config.toml
model = "CTC audio transcriber"
train_examples = 15625
time_shift_ms = 50
input = "log_mel"
spec_augment = true
win_length = 512
arch = "conformer"
norm = "layernorm"
fused_qkv = false
inner_norm = false
shared_expert = false
subsampling = 2
layers = 6
positions = "relative_bias"
Rows from block 3 of a small CTC audio transcriber, named by matrix and row number. Rows with one number within an expert belong to one neuron, the router's apart. Each number is 200 + 40 x the weight over its row's rms, rounded and kept within 0 to 999. All counts start at 0.
After each expert's rows are labels from the 100 clips, of 14976, where the router gives the expert most weight on average: "strongest on" is what is common among them. Only what is clearly more common there than usual is listed. The data: read English sentences (LibriTTS-R).
# router: slot weights (model.blocks.3.mlp.router.weight, 128x192, trained with AdamW), inputs 96-191
# gate: expert gate (model.blocks.3.mlp.gate, 64x192x192), inputs 96-191
# up: expert up (model.blocks.3.mlp.up, 64x192x192), inputs 96-191
# down: expert down (model.blocks.3.mlp.down, 64x192x192, transposed), outputs 96-191

# expert 63
router.126,266,98,210,214,185,206,267,243,187,166,183,183,149,257,202,253,232,234,130,200,142,200,262,134,184,220,268,178,262,199,144,237,162,183,264,191,210,177,214,199,202,219,161,196,170,177,222,145,186,223,127,151,210,246,225,187,149,160,167,177,146,227,243,163,197,186,245,200,174,223,271,250,170,203,190,266,225,170,252,264,227,267,207,254,167,277,169,204,169,219,220,186,196,128,174,250
router.127,267,119,241,160,203,203,272,254,159,153,187,170,192,252,172,285,237,221,145,193,174,257,197,206,219,212,257,211,264,198,189,175,188,173,224,161,211,203,167,155,146,157,121,145,237,127,214,167,180,192,117,76,185,244,241,188,219,193,212,220,212,215,221,194,190,222,233,228,212,162,230,268,206,198,195,235,228,180,223,201,240,236,212,205,224,317,152,159,235,174,202,162,189,173,185,219
gate.0,178,179,243,169,168,180,182,221,247,211,147,258,198,205,205,205,207,214,182,88,140,179,149,195,117,222,210,199,232,221,148,135,214,207,258,203,205,271,177,215,202,259,224,168,206,165,208,208,194,138,242,278,105,162,181,228,192,212,238,135,241,213,153,191,236,129,280,161,227,130,223,194,154,159,159,219,187,157,230,207,191,193,223,215,235,167,243,238,205,166,296,223,233,172,217,179
up.0,231,233,127,207,248,214,191,205,170,168,233,150,209,179,210,207,213,187,199,258,279,124,228,148,290,177,198,154,204,148,257,206,206,184,128,190,192,177,215,204,197,219,130,234,162,227,167,232,209,235,204,166,344,246,170,132,214,196,222,183,178,224,202,211,190,339,223,216,219,265,195,205,229,257,211,216,189,264,194,117,220,187,160,188,195,181,236,155,210,218,194,206,215,163,208,247
down.0,191,133,213,138,231,150,173,182,271,141,148,254,180,173,170,180,117,206,228,184,205,223,193,187,224,172,174,160,186,269,280,262,168,218,211,221,203,149,193,173,123,195,227,248,215,202,170,233,211,255,215,198,146,133,214,237,197,220,265,153,257,241,209,202,125,218,162,187,176,189,209,174,195,131,255,156,139,184,229,202,166,133,205,197,237,267,139,233,166,173,192,219,152,175,121,148
gate.1,241,204,134,201,205,220,172,174,291,166,233,124,190,232,199,234,125,209,207,175,255,204,210,223,233,269,155,198,183,164,138,156,196,175,251,216,208,212,165,150,255,201,274,216,222,219,222,175,199,162,154,127,225,282,183,190,160,157,80,198,174,194,237,120,197,235,196,142,256,166,175,205,136,231,199,242,198,223,256,226,202,200,225,168,148,233,206,237,218,218,219,177,223,227,265,202
up.1,216,193,170,226,180,243,177,124,177,254,241,202,159,259,163,175,223,271,224,191,142,271,180,126,265,212,238,156,248,256,202,160,203,175,220,250,249,177,203,179,185,250,217,222,243,193,214,120,159,202,165,188,244,200,255,223,228,229,153,194,133,207,173,185,187,195,243,174,138,143,121,218,175,155,133,255,193,165,202,256,216,113,170,233,112,165,219,244,271,146,226,199,136,195,238,171
down.1,290,131,252,235,254,188,214,217,181,171,217,294,143,170,176,160,177,216,163,185,228,161,193,251,163,169,184,177,257,194,161,244,246,203,170,265,175,175,230,153,180,148,269,144,168,227,186,201,202,275,209,243,238,234,244,200,147,220,162,174,160,210,286,227,186,248,180,214,155,204,244,239,190,152,203,220,184,197,202,233,240,237,254,176,77,211,222,195,196,192,180,221,294,149,214,125
strongest on: the word "his"; the word "is"; the word "as"

# expert 40
router.80,232,206,145,202,148,201,220,258,112,225,188,167,261,139,225,250,252,224,181,149,198,216,224,265,210,172,172,154,227,251,204,263,215,178,194,222,210,220,227,191,158,252,152,193,186,156,160,177,249,174,191,181,203,201,250,156,215,177,192,191,171,155,212,184,256,207,238,211,155,203,234,216,257,137,217,140,204,212,154,188,244,190,188,210,265,278,153,212,201,175,230,147,209,192,182,231
router.81,249,180,200,232,154,151,215,250,224,125,196,181,188,138,149,255,264,194,222,128,240,232,245,255,212,192,187,205,263,224,254,254,211,220,245,165,183,229,200,251,167,297,135,165,170,224,184,207,207,254,240,162,200,207,217,120,178,155,143,213,139,199,226,173,182,159,210,255,151,170,222,153,150,195,188,194,316,186,137,270,240,146,231,209,263,254,130,236,175,152,215,185,224,191,158,200
gate.0,187,195,236,147,214,160,123,217,171,146,191,208,189,173,202,148,226,220,224,194,214,236,228,219,219,186,232,183,176,292,164,184,188,195,230,168,217,180,240,167,275,215,188,212,193,273,178,232,208,206,204,190,212,227,244,214,186,217,197,197,113,196,302,200,179,212,176,231,114,291,279,183,262,194,217,200,222,152,222,228,253,197,160,199,194,179,219,216,175,245,191,161,187,252,216,157
up.0,196,187,242,186,210,156,115,228,159,132,170,223,162,182,192,202,222,228,220,146,226,225,211,211,195,195,241,196,145,274,210,207,158,193,247,143,231,149,242,158,255,219,187,200,186,270,231,236,194,235,212,211,234,168,194,190,192,168,194,220,124,186,327,194,195,181,184,237,124,280,240,177,275,182,232,193,180,141,181,183,238,235,174,207,207,143,182,199,197,261,128,162,205,227,203,197
down.0,248,174,229,260,129,286,125,181,208,309,170,166,241,221,218,153,110,139,187,159,175,119,184,203,228,192,183,238,278,121,226,288,190,173,259,212,192,260,213,232,225,218,229,233,167,232,211,228,243,234,218,255,191,240,209,216,176,234,166,167,293,235,131,192,155,175,185,187,256,184,220,197,205,214,214,199,193,189,110,236,169,194,211,233,152,219,171,158,149,177,197,183,171,240,151,218
gate.1,190,134,179,147,174,128,103,190,203,208,225,166,104,167,194,207,164,238,205,170,209,270,249,173,175,265,143,171,222,175,219,223,261,159,227,152,239,224,227,152,191,242,217,201,256,202,170,254,141,201,252,216,221,193,234,121,220,214,182,199,200,226,221,235,203,159,178,195,167,167,236,218,161,286,207,188,229,218,165,214,145,193,206,123,194,195,201,276,145,239,230,145,262,231,132,181
up.1,210,244,265,231,175,203,263,187,184,161,161,196,233,227,220,267,273,185,192,243,138,146,178,177,205,154,310,212,170,229,233,130,163,223,179,258,189,158,197,270,177,163,170,220,165,193,233,222,256,193,180,234,224,209,173,292,192,161,198,222,197,225,197,197,174,221,183,194,232,235,150,181,232,143,205,191,167,208,210,198,244,201,160,232,215,235,237,138,233,179,200,281,145,159,197,211
down.1,138,207,177,176,267,265,215,186,197,190,125,151,163,174,223,118,251,222,209,133,207,218,223,164,248,224,317,145,161,217,225,217,256,234,210,249,213,241,182,152,211,135,172,228,228,150,245,231,170,173,189,246,239,216,168,250,196,216,267,228,181,196,234,160,182,252,163,241,255,201,185,221,228,245,200,193,223,220,180,177,148,150,209,150,129,152,194,158,206,160,176,193,190,93,174,246
strongest on: the word "of"

# expert 39
router.78,190,173,141,207,144,234,264,235,159,166,156,277,214,173,295,181,192,162,194,191,126,235,191,182,221,182,199,137,248,229,255,189,239,259,151,152,183,260,142,267,225,206,189,156,259,193,246,167,250,187,248,151,231,205,234,186,152,225,263,209,214,197,180,247,171,247,251,247,137,179,177,187,162,197,235,209,196,253,189,183,237,160,138,177,120,155,195,208,169,199,261,156,219,265,197,99
router.79,203,174,190,185,166,148,255,257,169,187,125,252,185,153,251,207,196,106,153,252,141,209,200,156,224,211,158,177,234,249,245,134,209,250,171,189,207,227,211,265,248,208,168,215,241,231,277,144,279,230,241,172,179,176,264,121,180,200,276,265,217,237,180,215,271,239,250,234,164,194,212,177,126,191,278,189,191,254,228,212,189,121,124,245,150,188,211,227,171,221,226,197,184,282,194,165
gate.0,142,154,271,196,185,145,231,189,273,148,153,163,177,248,207,239,241,253,226,169,190,142,176,193,181,203,178,249,204,237,238,192,197,136,111,210,124,255,175,231,184,195,216,262,127,244,136,110,154,196,158,214,183,253,227,208,199,171,196,145,224,196,195,253,229,197,188,150,160,151,150,177,152,148,199,165,214,305,184,190,214,283,204,167,178,218,210,254,298,283,151,190,203,208,206,184
up.0,265,210,121,206,192,275,173,158,166,280,184,228,275,108,235,214,128,127,185,209,196,257,242,236,184,211,223,108,221,213,135,167,212,208,194,247,293,143,182,150,208,198,175,150,185,152,216,248,201,165,212,142,189,164,169,178,155,207,149,246,198,147,192,154,208,170,204,257,175,272,251,272,239,230,204,194,198,159,226,200,170,120,125,266,220,155,172,184,121,110,255,202,213,251,259,238
down.0,187,189,174,214,185,222,200,180,210,258,168,184,240,196,157,210,286,205,177,167,179,219,229,234,194,207,204,246,201,157,171,166,154,279,143,247,164,113,201,176,249,87,217,243,149,249,173,138,283,153,196,202,125,175,183,260,174,149,195,240,216,187,206,199,184,239,210,249,197,240,210,175,159,238,183,219,236,226,254,233,222,248,153,203,156,225,216,199,230,269,251,231,247,155,86,178
gate.1,308,148,234,196,224,149,228,204,279,235,184,160,130,181,181,187,120,185,201,172,192,232,149,176,195,186,158,227,226,185,192,303,152,216,203,218,223,164,157,198,205,216,202,222,244,239,144,220,217,211,266,207,205,216,217,150,184,211,162,262,202,164,202,183,255,155,175,213,232,197,231,193,262,149,166,146,189,262,195,160,204,183,183,132,246,173,182,156,119,255,176,172,172,252,228,187
up.1,152,197,177,206,192,258,228,171,145,222,175,183,263,176,267,221,272,174,167,176,275,220,253,166,211,214,199,226,168,239,202,121,196,235,221,160,233,148,130,199,193,171,133,148,263,217,208,212,178,213,152,274,210,136,200,228,202,164,177,230,208,248,162,175,202,205,232,188,135,184,291,154,175,187,242,184,212,159,232,196,197,211,239,275,204,193,204,174,225,133,205,189,226,171,122,207
down.1,208,155,183,213,178,186,156,163,125,134,242,176,250,195,212,209,132,130,258,200,145,210,197,208,220,156,213,158,244,231,167,207,201,234,200,164,193,128,152,179,236,164,244,198,254,195,169,217,178,210,203,215,153,214,306,211,174,160,217,268,248,267,249,150,183,180,175,187,147,159,178,181,210,95,243,204,162,215,199,199,192,214,181,214,162,183,180,249,225,175,186,181,236,178,172,236
strongest on: the word "my"

# expert 4
router.8,206,201,199,254,232,202,209,169,149,217,259,212,184,171,145,178,161,190,248,178,114,104,268,141,201,176,194,165,181,254,153,189,183,203,235,282,143,194,214,199,200,170,272,161,203,271,194,201,223,151,131,155,208,197,225,238,138,199,204,188,168,106,200,231,225,208,175,111,201,143,165,143,108,220,203,197,148,282,163,210,186,147,188,161,160,216,186,241,130,158,221,223,197,164,201,192
router.9,210,158,240,233,202,169,222,197,139,229,226,109,184,228,206,176,199,148,194,182,114,188,254,175,254,202,233,147,195,251,203,223,191,265,212,260,148,208,172,181,128,172,191,229,226,197,185,152,245,130,127,177,185,197,214,155,141,224,232,209,224,108,267,192,214,187,172,139,200,123,150,185,217,172,139,180,140,287,213,153,202,146,179,238,139,264,257,232,169,173,236,218,146,231,270,146
gate.0,276,222,309,244,267,180,214,270,159,244,183,159,268,240,161,181,170,180,193,259,159,224,228,193,185,210,182,255,230,225,236,248,117,227,143,234,230,204,158,177,175,165,265,208,300,161,267,171,163,162,175,143,184,226,215,167,179,208,197,176,218,254,200,243,224,147,209,198,195,245,208,152,180,150,175,220,191,238,215,206,231,135,197,188,183,314,155,203,222,250,208,341,158,216,259,198
up.0,157,237,216,146,155,282,153,162,238,164,248,292,228,152,195,159,203,250,228,172,174,128,223,153,160,214,235,109,152,207,121,190,231,211,249,214,165,225,261,179,183,242,175,236,174,247,193,165,205,191,188,170,186,181,280,206,181,156,223,188,231,232,197,254,177,180,267,183,234,210,212,219,235,219,247,104,137,217,135,240,237,243,167,217,219,228,246,146,140,145,201,220,218,246,226,177
down.0,123,231,251,188,261,170,205,99,129,169,180,257,187,272,193,215,219,171,152,207,137,180,186,183,184,284,180,131,197,203,176,170,248,211,283,180,183,276,196,182,153,136,202,172,139,160,168,197,224,269,210,159,198,307,212,206,171,158,167,202,212,215,200,302,253,227,217,243,241,144,276,233,234,226,198,157,218,288,215,112,191,142,186,171,245,211,221,233,179,229,175,190,257,153,129,199
gate.1,148,152,250,248,216,232,187,245,165,276,211,205,174,181,229,212,177,223,221,112,131,266,206,179,179,165,215,209,160,203,200,259,195,191,175,174,210,238,231,107,172,192,216,210,156,185,231,226,193,194,195,147,124,213,207,193,158,188,249,168,179,194,172,230,152,159,257,118,218,255,262,164,269,207,216,132,112,342,180,269,176,206,171,168,125,213,176,170,200,204,217,201,249,176,245,229
up.1,218,216,239,226,161,189,231,232,172,202,177,166,207,195,172,157,188,196,223,164,208,145,258,196,185,169,177,246,190,237,126,197,223,196,185,253,127,183,135,226,263,225,230,244,141,250,229,210,174,257,216,272,138,210,209,270,95,247,263,228,184,171,200,163,165,141,235,199,247,212,263,235,140,246,189,181,182,231,220,225,236,250,275,207,194,155,132,187,190,167,199,237,235,110,185,328
down.1,207,273,224,268,179,178,168,253,192,165,210,168,123,216,188,222,278,178,216,168,249,215,197,150,171,111,177,170,190,201,199,165,215,253,209,233,199,205,93,151,264,120,188,201,182,215,171,202,165,146,144,202,136,175,207,150,245,256,155,218,221,190,162,224,209,192,217,189,193,197,174,159,252,175,238,169,199,174,213,140,223,224,172,218,188,203,295,165,268,183,205,199,212,246,251,286
strongest on: the word "on"

# expert 45
router.90,197,148,238,177,255,151,232,171,201,204,252,162,226,130,144,249,215,221,212,136,159,279,161,183,156,216,240,242,186,257,167,167,193,215,117,280,237,200,198,176,99,268,106,252,190,208,271,252,214,157,98,176,191,220,161,216,229,128,217,177,213,155,169,177,231,208,207,141,198,216,244,257,212,202,252,234,163,170,235,256,219,197,209,149,237,246,144,180,177,244,174,240,196,171,191,274
router.91,143,180,207,171,252,215,244,165,262,180,215,185,218,165,213,209,182,212,248,103,128,193,211,131,200,241,215,134,125,239,161,208,198,231,212,305,223,217,200,190,142,266,168,222,230,149,221,208,223,182,110,128,174,176,207,207,202,128,199,158,194,169,156,206,252,211,201,210,232,199,233,222,171,215,256,292,238,183,214,238,214,189,176,151,255,236,169,217,138,159,164,249,126,226,204,219
gate.5,224,188,251,89,223,180,189,209,237,199,199,181,283,161,260,249,215,213,211,183,191,218,164,228,142,204,219,153,175,97,189,218,132,245,150,240,240,200,229,146,142,169,187,210,189,182,145,169,167,231,280,189,177,194,150,184,171,176,137,278,205,186,211,273,250,194,194,150,158,237,183,213,206,235,209,204,242,196,264,201,206,239,282,175,152,210,164,224,231,238,255,200,247,138,218,290
up.5,214,185,197,284,165,308,257,232,152,204,246,175,152,214,137,141,221,253,223,261,136,223,281,215,233,182,179,197,197,237,180,156,293,150,234,187,143,159,183,230,326,197,192,202,239,186,289,208,237,141,149,242,203,181,207,150,202,208,266,161,184,150,141,217,139,189,220,214,224,134,155,131,250,164,213,199,190,201,119,211,231,149,170,224,174,218,238,188,164,147,193,235,142,261,206,153
down.5,176,196,218,227,210,188,235,170,228,164,221,93,221,203,147,184,164,182,216,204,134,138,235,207,229,180,186,239,213,226,246,195,184,239,205,280,112,193,161,146,203,163,180,266,172,232,236,165,138,207,215,162,244,186,232,210,224,156,204,243,185,172,246,177,265,169,231,265,154,245,147,162,298,236,219,246,243,187,236,144,249,201,183,204,225,262,277,200,186,181,150,231,157,74,199,170
gate.6,213,259,236,93,272,228,220,206,245,169,245,203,157,184,189,241,160,125,188,209,162,283,195,161,150,173,220,200,178,222,196,138,226,165,263,194,250,129,181,183,155,129,173,254,118,232,213,208,141,258,154,208,261,224,230,103,226,188,147,179,235,199,173,163,219,224,144,190,161,238,255,183,158,253,255,264,167,182,249,258,229,207,250,301,137,239,167,242,213,162,145,215,136,154,170,165
up.6,201,215,195,144,196,226,153,204,222,193,245,238,203,239,150,138,162,167,170,235,182,234,147,225,184,143,168,214,111,204,202,90,183,152,186,160,177,209,241,237,165,218,174,207,104,215,157,224,182,271,228,303,250,237,256,93,240,187,154,201,218,212,198,203,223,291,153,219,120,292,180,159,150,225,290,209,156,138,200,199,150,162,275,213,184,254,168,244,207,224,192,206,188,156,199,164
down.6,127,197,147,175,181,213,168,216,165,208,216,224,172,136,178,150,147,220,175,164,281,217,214,214,196,196,174,153,166,238,264,251,150,204,163,198,185,182,227,127,204,195,159,166,259,243,164,207,202,130,223,222,257,142,140,336,244,218,168,251,209,238,185,193,209,155,212,238,208,138,108,199,198,172,238,205,203,217,197,153,182,211,195,219,147,240,163,226,291,168,240,241,208,208,198,200
strongest on: the word "you"; the word "she"; the word "see"

# expert 43
router.86,228,179,194,189,224,210,204,192,185,249,274,226,202,182,122,167,173,181,167,101,120,213,220,173,140,184,177,237,129,199,168,173,173,201,195,268,166,189,209,274,145,259,199,226,165,292,211,197,209,201,179,209,283,92,151,234,147,266,184,206,210,226,152,250,249,253,201,209,169,207,221,199,146,214,138,191,181,215,160,148,184,236,206,159,223,222,192,272,181,195,171,260,252,160,198,156
router.87,263,173,226,116,244,211,265,226,242,235,248,216,184,147,140,183,140,156,190,156,155,195,129,196,134,234,246,227,162,248,153,211,99,202,236,268,193,201,234,226,193,279,149,224,177,259,241,222,217,213,134,156,196,142,109,231,174,180,211,252,213,255,177,217,210,162,241,193,136,237,266,231,205,247,166,255,180,213,242,237,176,205,209,238,197,222,213,207,164,214,144,270,168,160,229,205
gate.5,143,173,272,225,118,234,253,218,221,231,212,170,226,150,197,213,164,153,176,213,198,195,222,168,120,246,96,218,198,188,255,173,172,131,280,245,204,192,178,186,212,182,185,215,190,205,166,163,180,179,153,318,223,172,221,194,264,270,217,274,230,111,248,258,238,208,245,149,170,225,166,206,254,145,198,217,210,259,183,194,213,186,275,141,209,249,106,221,145,198,188,215,182,158,216,252
up.5,191,173,258,167,139,224,229,222,269,210,202,218,238,185,182,159,229,133,262,201,141,143,212,262,135,228,126,204,248,171,176,160,170,217,259,177,195,185,244,228,245,189,165,202,201,240,218,208,171,175,203,243,152,182,183,167,214,249,188,237,209,169,195,219,213,219,225,114,184,205,208,262,167,202,138,248,182,267,220,207,201,195,199,174,164,228,160,193,144,168,233,209,186,124,178,204
down.5,287,313,164,203,214,167,158,243,164,183,241,143,205,224,208,210,218,112,189,169,200,177,187,206,163,311,185,172,133,220,211,133,129,184,177,260,215,312,174,252,233,216,182,244,188,238,269,216,202,178,165,183,211,235,147,161,192,215,180,176,166,147,250,299,153,212,192,206,189,293,214,167,270,185,217,202,205,182,244,206,217,208,218,218,213,197,269,262,228,195,224,207,314,242,234,199
gate.6,199,174,211,231,194,233,235,226,254,194,198,194,220,152,221,327,190,164,119,201,205,293,165,196,231,162,240,285,226,142,146,220,149,215,226,115,226,174,159,182,218,150,241,187,254,182,153,182,109,205,247,133,256,201,208,181,159,234,177,191,196,186,173,194,236,144,180,208,171,226,173,241,143,189,120,219,145,204,167,124,183,214,222,189,170,147,275,194,154,165,105,262,190,151,221,213
up.6,152,273,151,180,170,200,159,215,183,196,240,149,197,251,195,69,172,229,241,244,183,137,271,255,170,200,129,118,170,260,231,224,239,132,211,272,109,252,231,170,187,250,120,180,173,227,248,169,280,198,213,224,149,186,186,251,207,180,255,259,138,179,199,215,146,242,227,202,241,191,267,237,260,214,197,148,262,235,273,282,233,202,195,208,186,276,162,197,188,225,274,167,206,208,153,203
down.6,245,226,195,232,223,243,106,179,246,239,156,240,220,165,176,191,253,220,157,246,250,249,166,154,225,168,186,206,233,246,196,215,194,184,201,135,193,148,203,138,259,177,190,219,149,191,138,154,114,198,194,171,190,215,279,195,237,196,206,205,273,194,282,168,209,173,190,149,262,244,180,170,225,189,217,172,215,148,180,262,191,195,167,193,216,182,203,313,275,160,146,292,171,212,110,223
strongest on: the word "they"; the word "their"

# expert 17
router.34,209,121,231,191,243,170,183,199,214,237,223,175,219,313,208,180,197,144,240,134,152,177,197,184,197,155,162,270,165,274,125,218,140,182,163,249,182,181,185,211,133,267,257,166,225,257,173,189,234,221,210,185,214,175,202,250,159,184,207,227,181,155,237,232,207,212,128,126,245,144,195,195,175,232,198,181,122,283,163,225,199,207,177,175,207,268,154,209,196,158,220,220,200,213,238,166
router.35,184,209,187,257,205,151,235,189,208,219,258,259,270,228,161,220,144,241,278,152,195,175,248,221,230,160,204,222,214,266,170,236,156,135,176,172,147,191,172,258,184,193,198,183,163,280,260,225,134,240,200,155,184,191,211,253,131,235,218,225,185,135,206,177,118,159,182,153,168,181,245,167,146,237,211,229,220,256,201,224,210,204,144,189,206,199,119,185,184,198,216,204,177,148,200,185
gate.0,200,267,223,132,239,167,189,153,165,273,232,207,213,185,187,190,173,234,208,221,185,189,148,191,174,263,223,183,191,209,185,109,234,220,186,211,171,147,129,174,225,207,187,226,212,165,146,217,179,253,164,177,207,200,153,229,276,190,218,219,198,246,233,194,234,232,149,210,217,84,277,219,171,172,162,229,188,191,196,199,171,230,162,151,259,320,225,250,172,221,140,192,207,184,236,251
up.0,186,213,171,243,205,187,197,135,239,168,206,160,193,209,190,145,222,243,228,168,257,239,213,207,247,202,199,258,216,121,235,210,173,182,259,193,269,270,164,226,212,230,205,253,247,223,243,193,222,184,202,137,183,202,208,190,217,121,212,171,176,155,199,232,163,174,264,174,229,163,171,223,215,180,225,175,241,155,260,232,195,206,154,227,119,191,211,240,209,217,214,251,132,179,205,227
down.0,203,208,180,187,202,229,175,186,223,192,181,229,295,234,176,213,252,159,234,208,145,200,158,191,222,230,167,207,145,226,112,187,171,161,131,231,235,254,188,211,233,158,186,182,140,193,168,227,103,232,222,172,201,227,130,242,210,187,215,192,167,171,176,168,162,236,241,146,175,181,194,294,163,199,172,229,202,196,200,147,221,215,131,150,224,210,112,206,302,229,208,194,131,328,203,280
gate.1,213,181,157,240,241,141,216,150,232,183,150,139,234,219,266,132,115,228,173,165,55,233,220,166,204,177,198,190,207,242,196,194,192,172,184,179,242,216,200,228,252,168,225,267,199,264,230,158,202,193,242,290,216,234,131,142,184,242,225,262,168,237,122,184,178,190,304,195,182,211,249,230,190,207,237,203,236,228,235,200,192,272,190,205,185,169,145,200,240,254,183,214,194,201,151,231
up.1,200,166,152,188,239,155,219,183,254,180,208,142,250,221,242,149,174,214,139,164,39,282,246,188,249,172,181,226,222,226,197,225,199,175,169,152,310,191,157,240,248,189,206,281,188,228,225,163,180,236,208,281,233,242,138,172,192,228,214,238,167,198,149,171,168,218,216,177,174,222,262,190,230,204,282,278,248,246,224,217,217,247,233,166,205,225,169,198,253,275,214,237,191,161,124,190
down.1,217,213,257,182,216,273,251,208,231,194,157,121,178,143,230,189,174,227,189,251,151,199,254,202,145,200,194,198,197,180,206,159,227,166,159,194,152,190,263,297,142,185,144,231,121,198,174,171,236,222,288,122,171,234,108,229,228,162,196,175,205,231,205,209,249,245,250,190,147,225,247,160,158,204,194,219,249,188,196,234,145,213,193,197,157,213,196,255,174,242,150,267,176,211,220,176
strongest on: the word "upon"

# expert 47
router.94,150,199,208,216,261,231,239,184,233,221,161,137,189,175,185,257,172,241,228,178,163,233,195,134,165,195,167,155,179,186,212,214,248,159,208,247,225,210,209,169,121,141,249,251,224,241,209,197,272,206,161,142,208,285,212,225,151,168,287,226,199,196,248,192,191,254,246,182,259,183,176,244,201,238,194,224,157,185,165,234,256,106,71,184,296,197,206,191,129,230,129,274,184,138,186,221
router.95,135,256,183,251,200,191,180,169,177,241,158,192,217,243,204,265,189,227,208,195,149,171,163,146,251,184,153,190,203,158,243,211,217,183,190,223,230,184,171,237,208,142,204,168,244,214,207,185,244,223,172,152,197,299,252,230,151,207,260,213,186,182,208,182,173,219,240,217,253,153,289,181,177,237,183,201,159,214,134,223,245,118,111,210,300,219,169,204,165,218,168,232,138,186,177,121
gate.2,217,192,239,159,213,242,196,172,208,260,159,183,237,171,220,226,162,206,146,163,158,208,263,214,174,211,146,224,187,223,186,251,207,149,147,250,238,234,242,181,160,244,212,203,131,221,234,264,197,191,171,253,111,158,173,179,239,229,216,150,194,153,231,181,209,161,200,209,248,63,166,207,237,160,194,213,212,232,333,230,255,219,202,190,244,157,269,287,178,102,178,185,198,216,105,166
up.2,272,256,220,243,140,206,207,246,97,132,225,176,175,221,169,244,209,224,198,151,306,219,234,194,197,208,208,128,258,198,188,179,194,205,196,288,226,279,133,150,192,265,143,281,177,269,262,200,206,200,190,171,146,127,219,217,237,106,212,256,182,204,249,212,157,155,204,211,279,231,241,255,116,144,204,179,166,176,215,232,237,217,181,205,159,244,241,221,193,168,177,223,164,166,160,143
down.2,140,194,246,169,237,170,257,225,172,141,220,141,209,275,203,211,202,212,187,169,185,240,176,146,187,186,213,212,153,162,252,155,291,99,246,196,252,176,203,221,191,223,143,172,230,241,227,252,222,216,225,212,213,247,173,183,167,268,231,203,210,217,222,140,242,147,140,247,243,281,262,152,270,315,190,315,223,172,285,183,259,150,197,143,148,209,158,226,206,220,180,161,142,175,113,184
gate.3,187,296,203,186,220,204,214,202,185,133,176,230,219,198,298,178,178,201,243,226,292,199,148,194,249,170,118,227,198,206,153,176,218,227,258,192,222,212,203,249,181,224,190,133,135,245,208,210,216,218,180,212,240,300,268,246,243,216,235,179,226,202,167,188,159,228,103,281,242,288,192,153,254,164,246,234,208,205,175,177,191,263,195,145,192,232,251,250,186,234,213,195,184,235,156,146
up.3,207,263,225,226,196,232,266,184,215,175,203,167,275,166,295,164,174,247,241,202,303,223,162,230,263,190,123,195,202,158,141,153,230,200,300,186,195,228,197,258,185,179,180,102,159,210,248,199,268,223,188,133,213,322,237,248,256,256,235,205,245,177,145,195,212,238,113,245,216,281,209,216,239,182,242,230,179,209,177,176,172,245,217,152,187,249,203,253,198,210,182,194,190,175,146,197
down.3,161,150,251,224,163,247,276,244,192,124,252,175,216,266,152,170,211,295,141,181,170,243,175,152,182,213,209,240,249,162,233,216,218,165,198,226,218,235,188,196,178,184,242,144,189,178,199,103,205,239,181,197,218,194,143,218,169,154,166,245,171,187,176,209,178,228,93,243,188,167,210,158,126,248,218,168,211,186,202,183,230,203,220,252,204,132,264,232,171,218,183,202,173,189,217,219
strongest on: the word "she"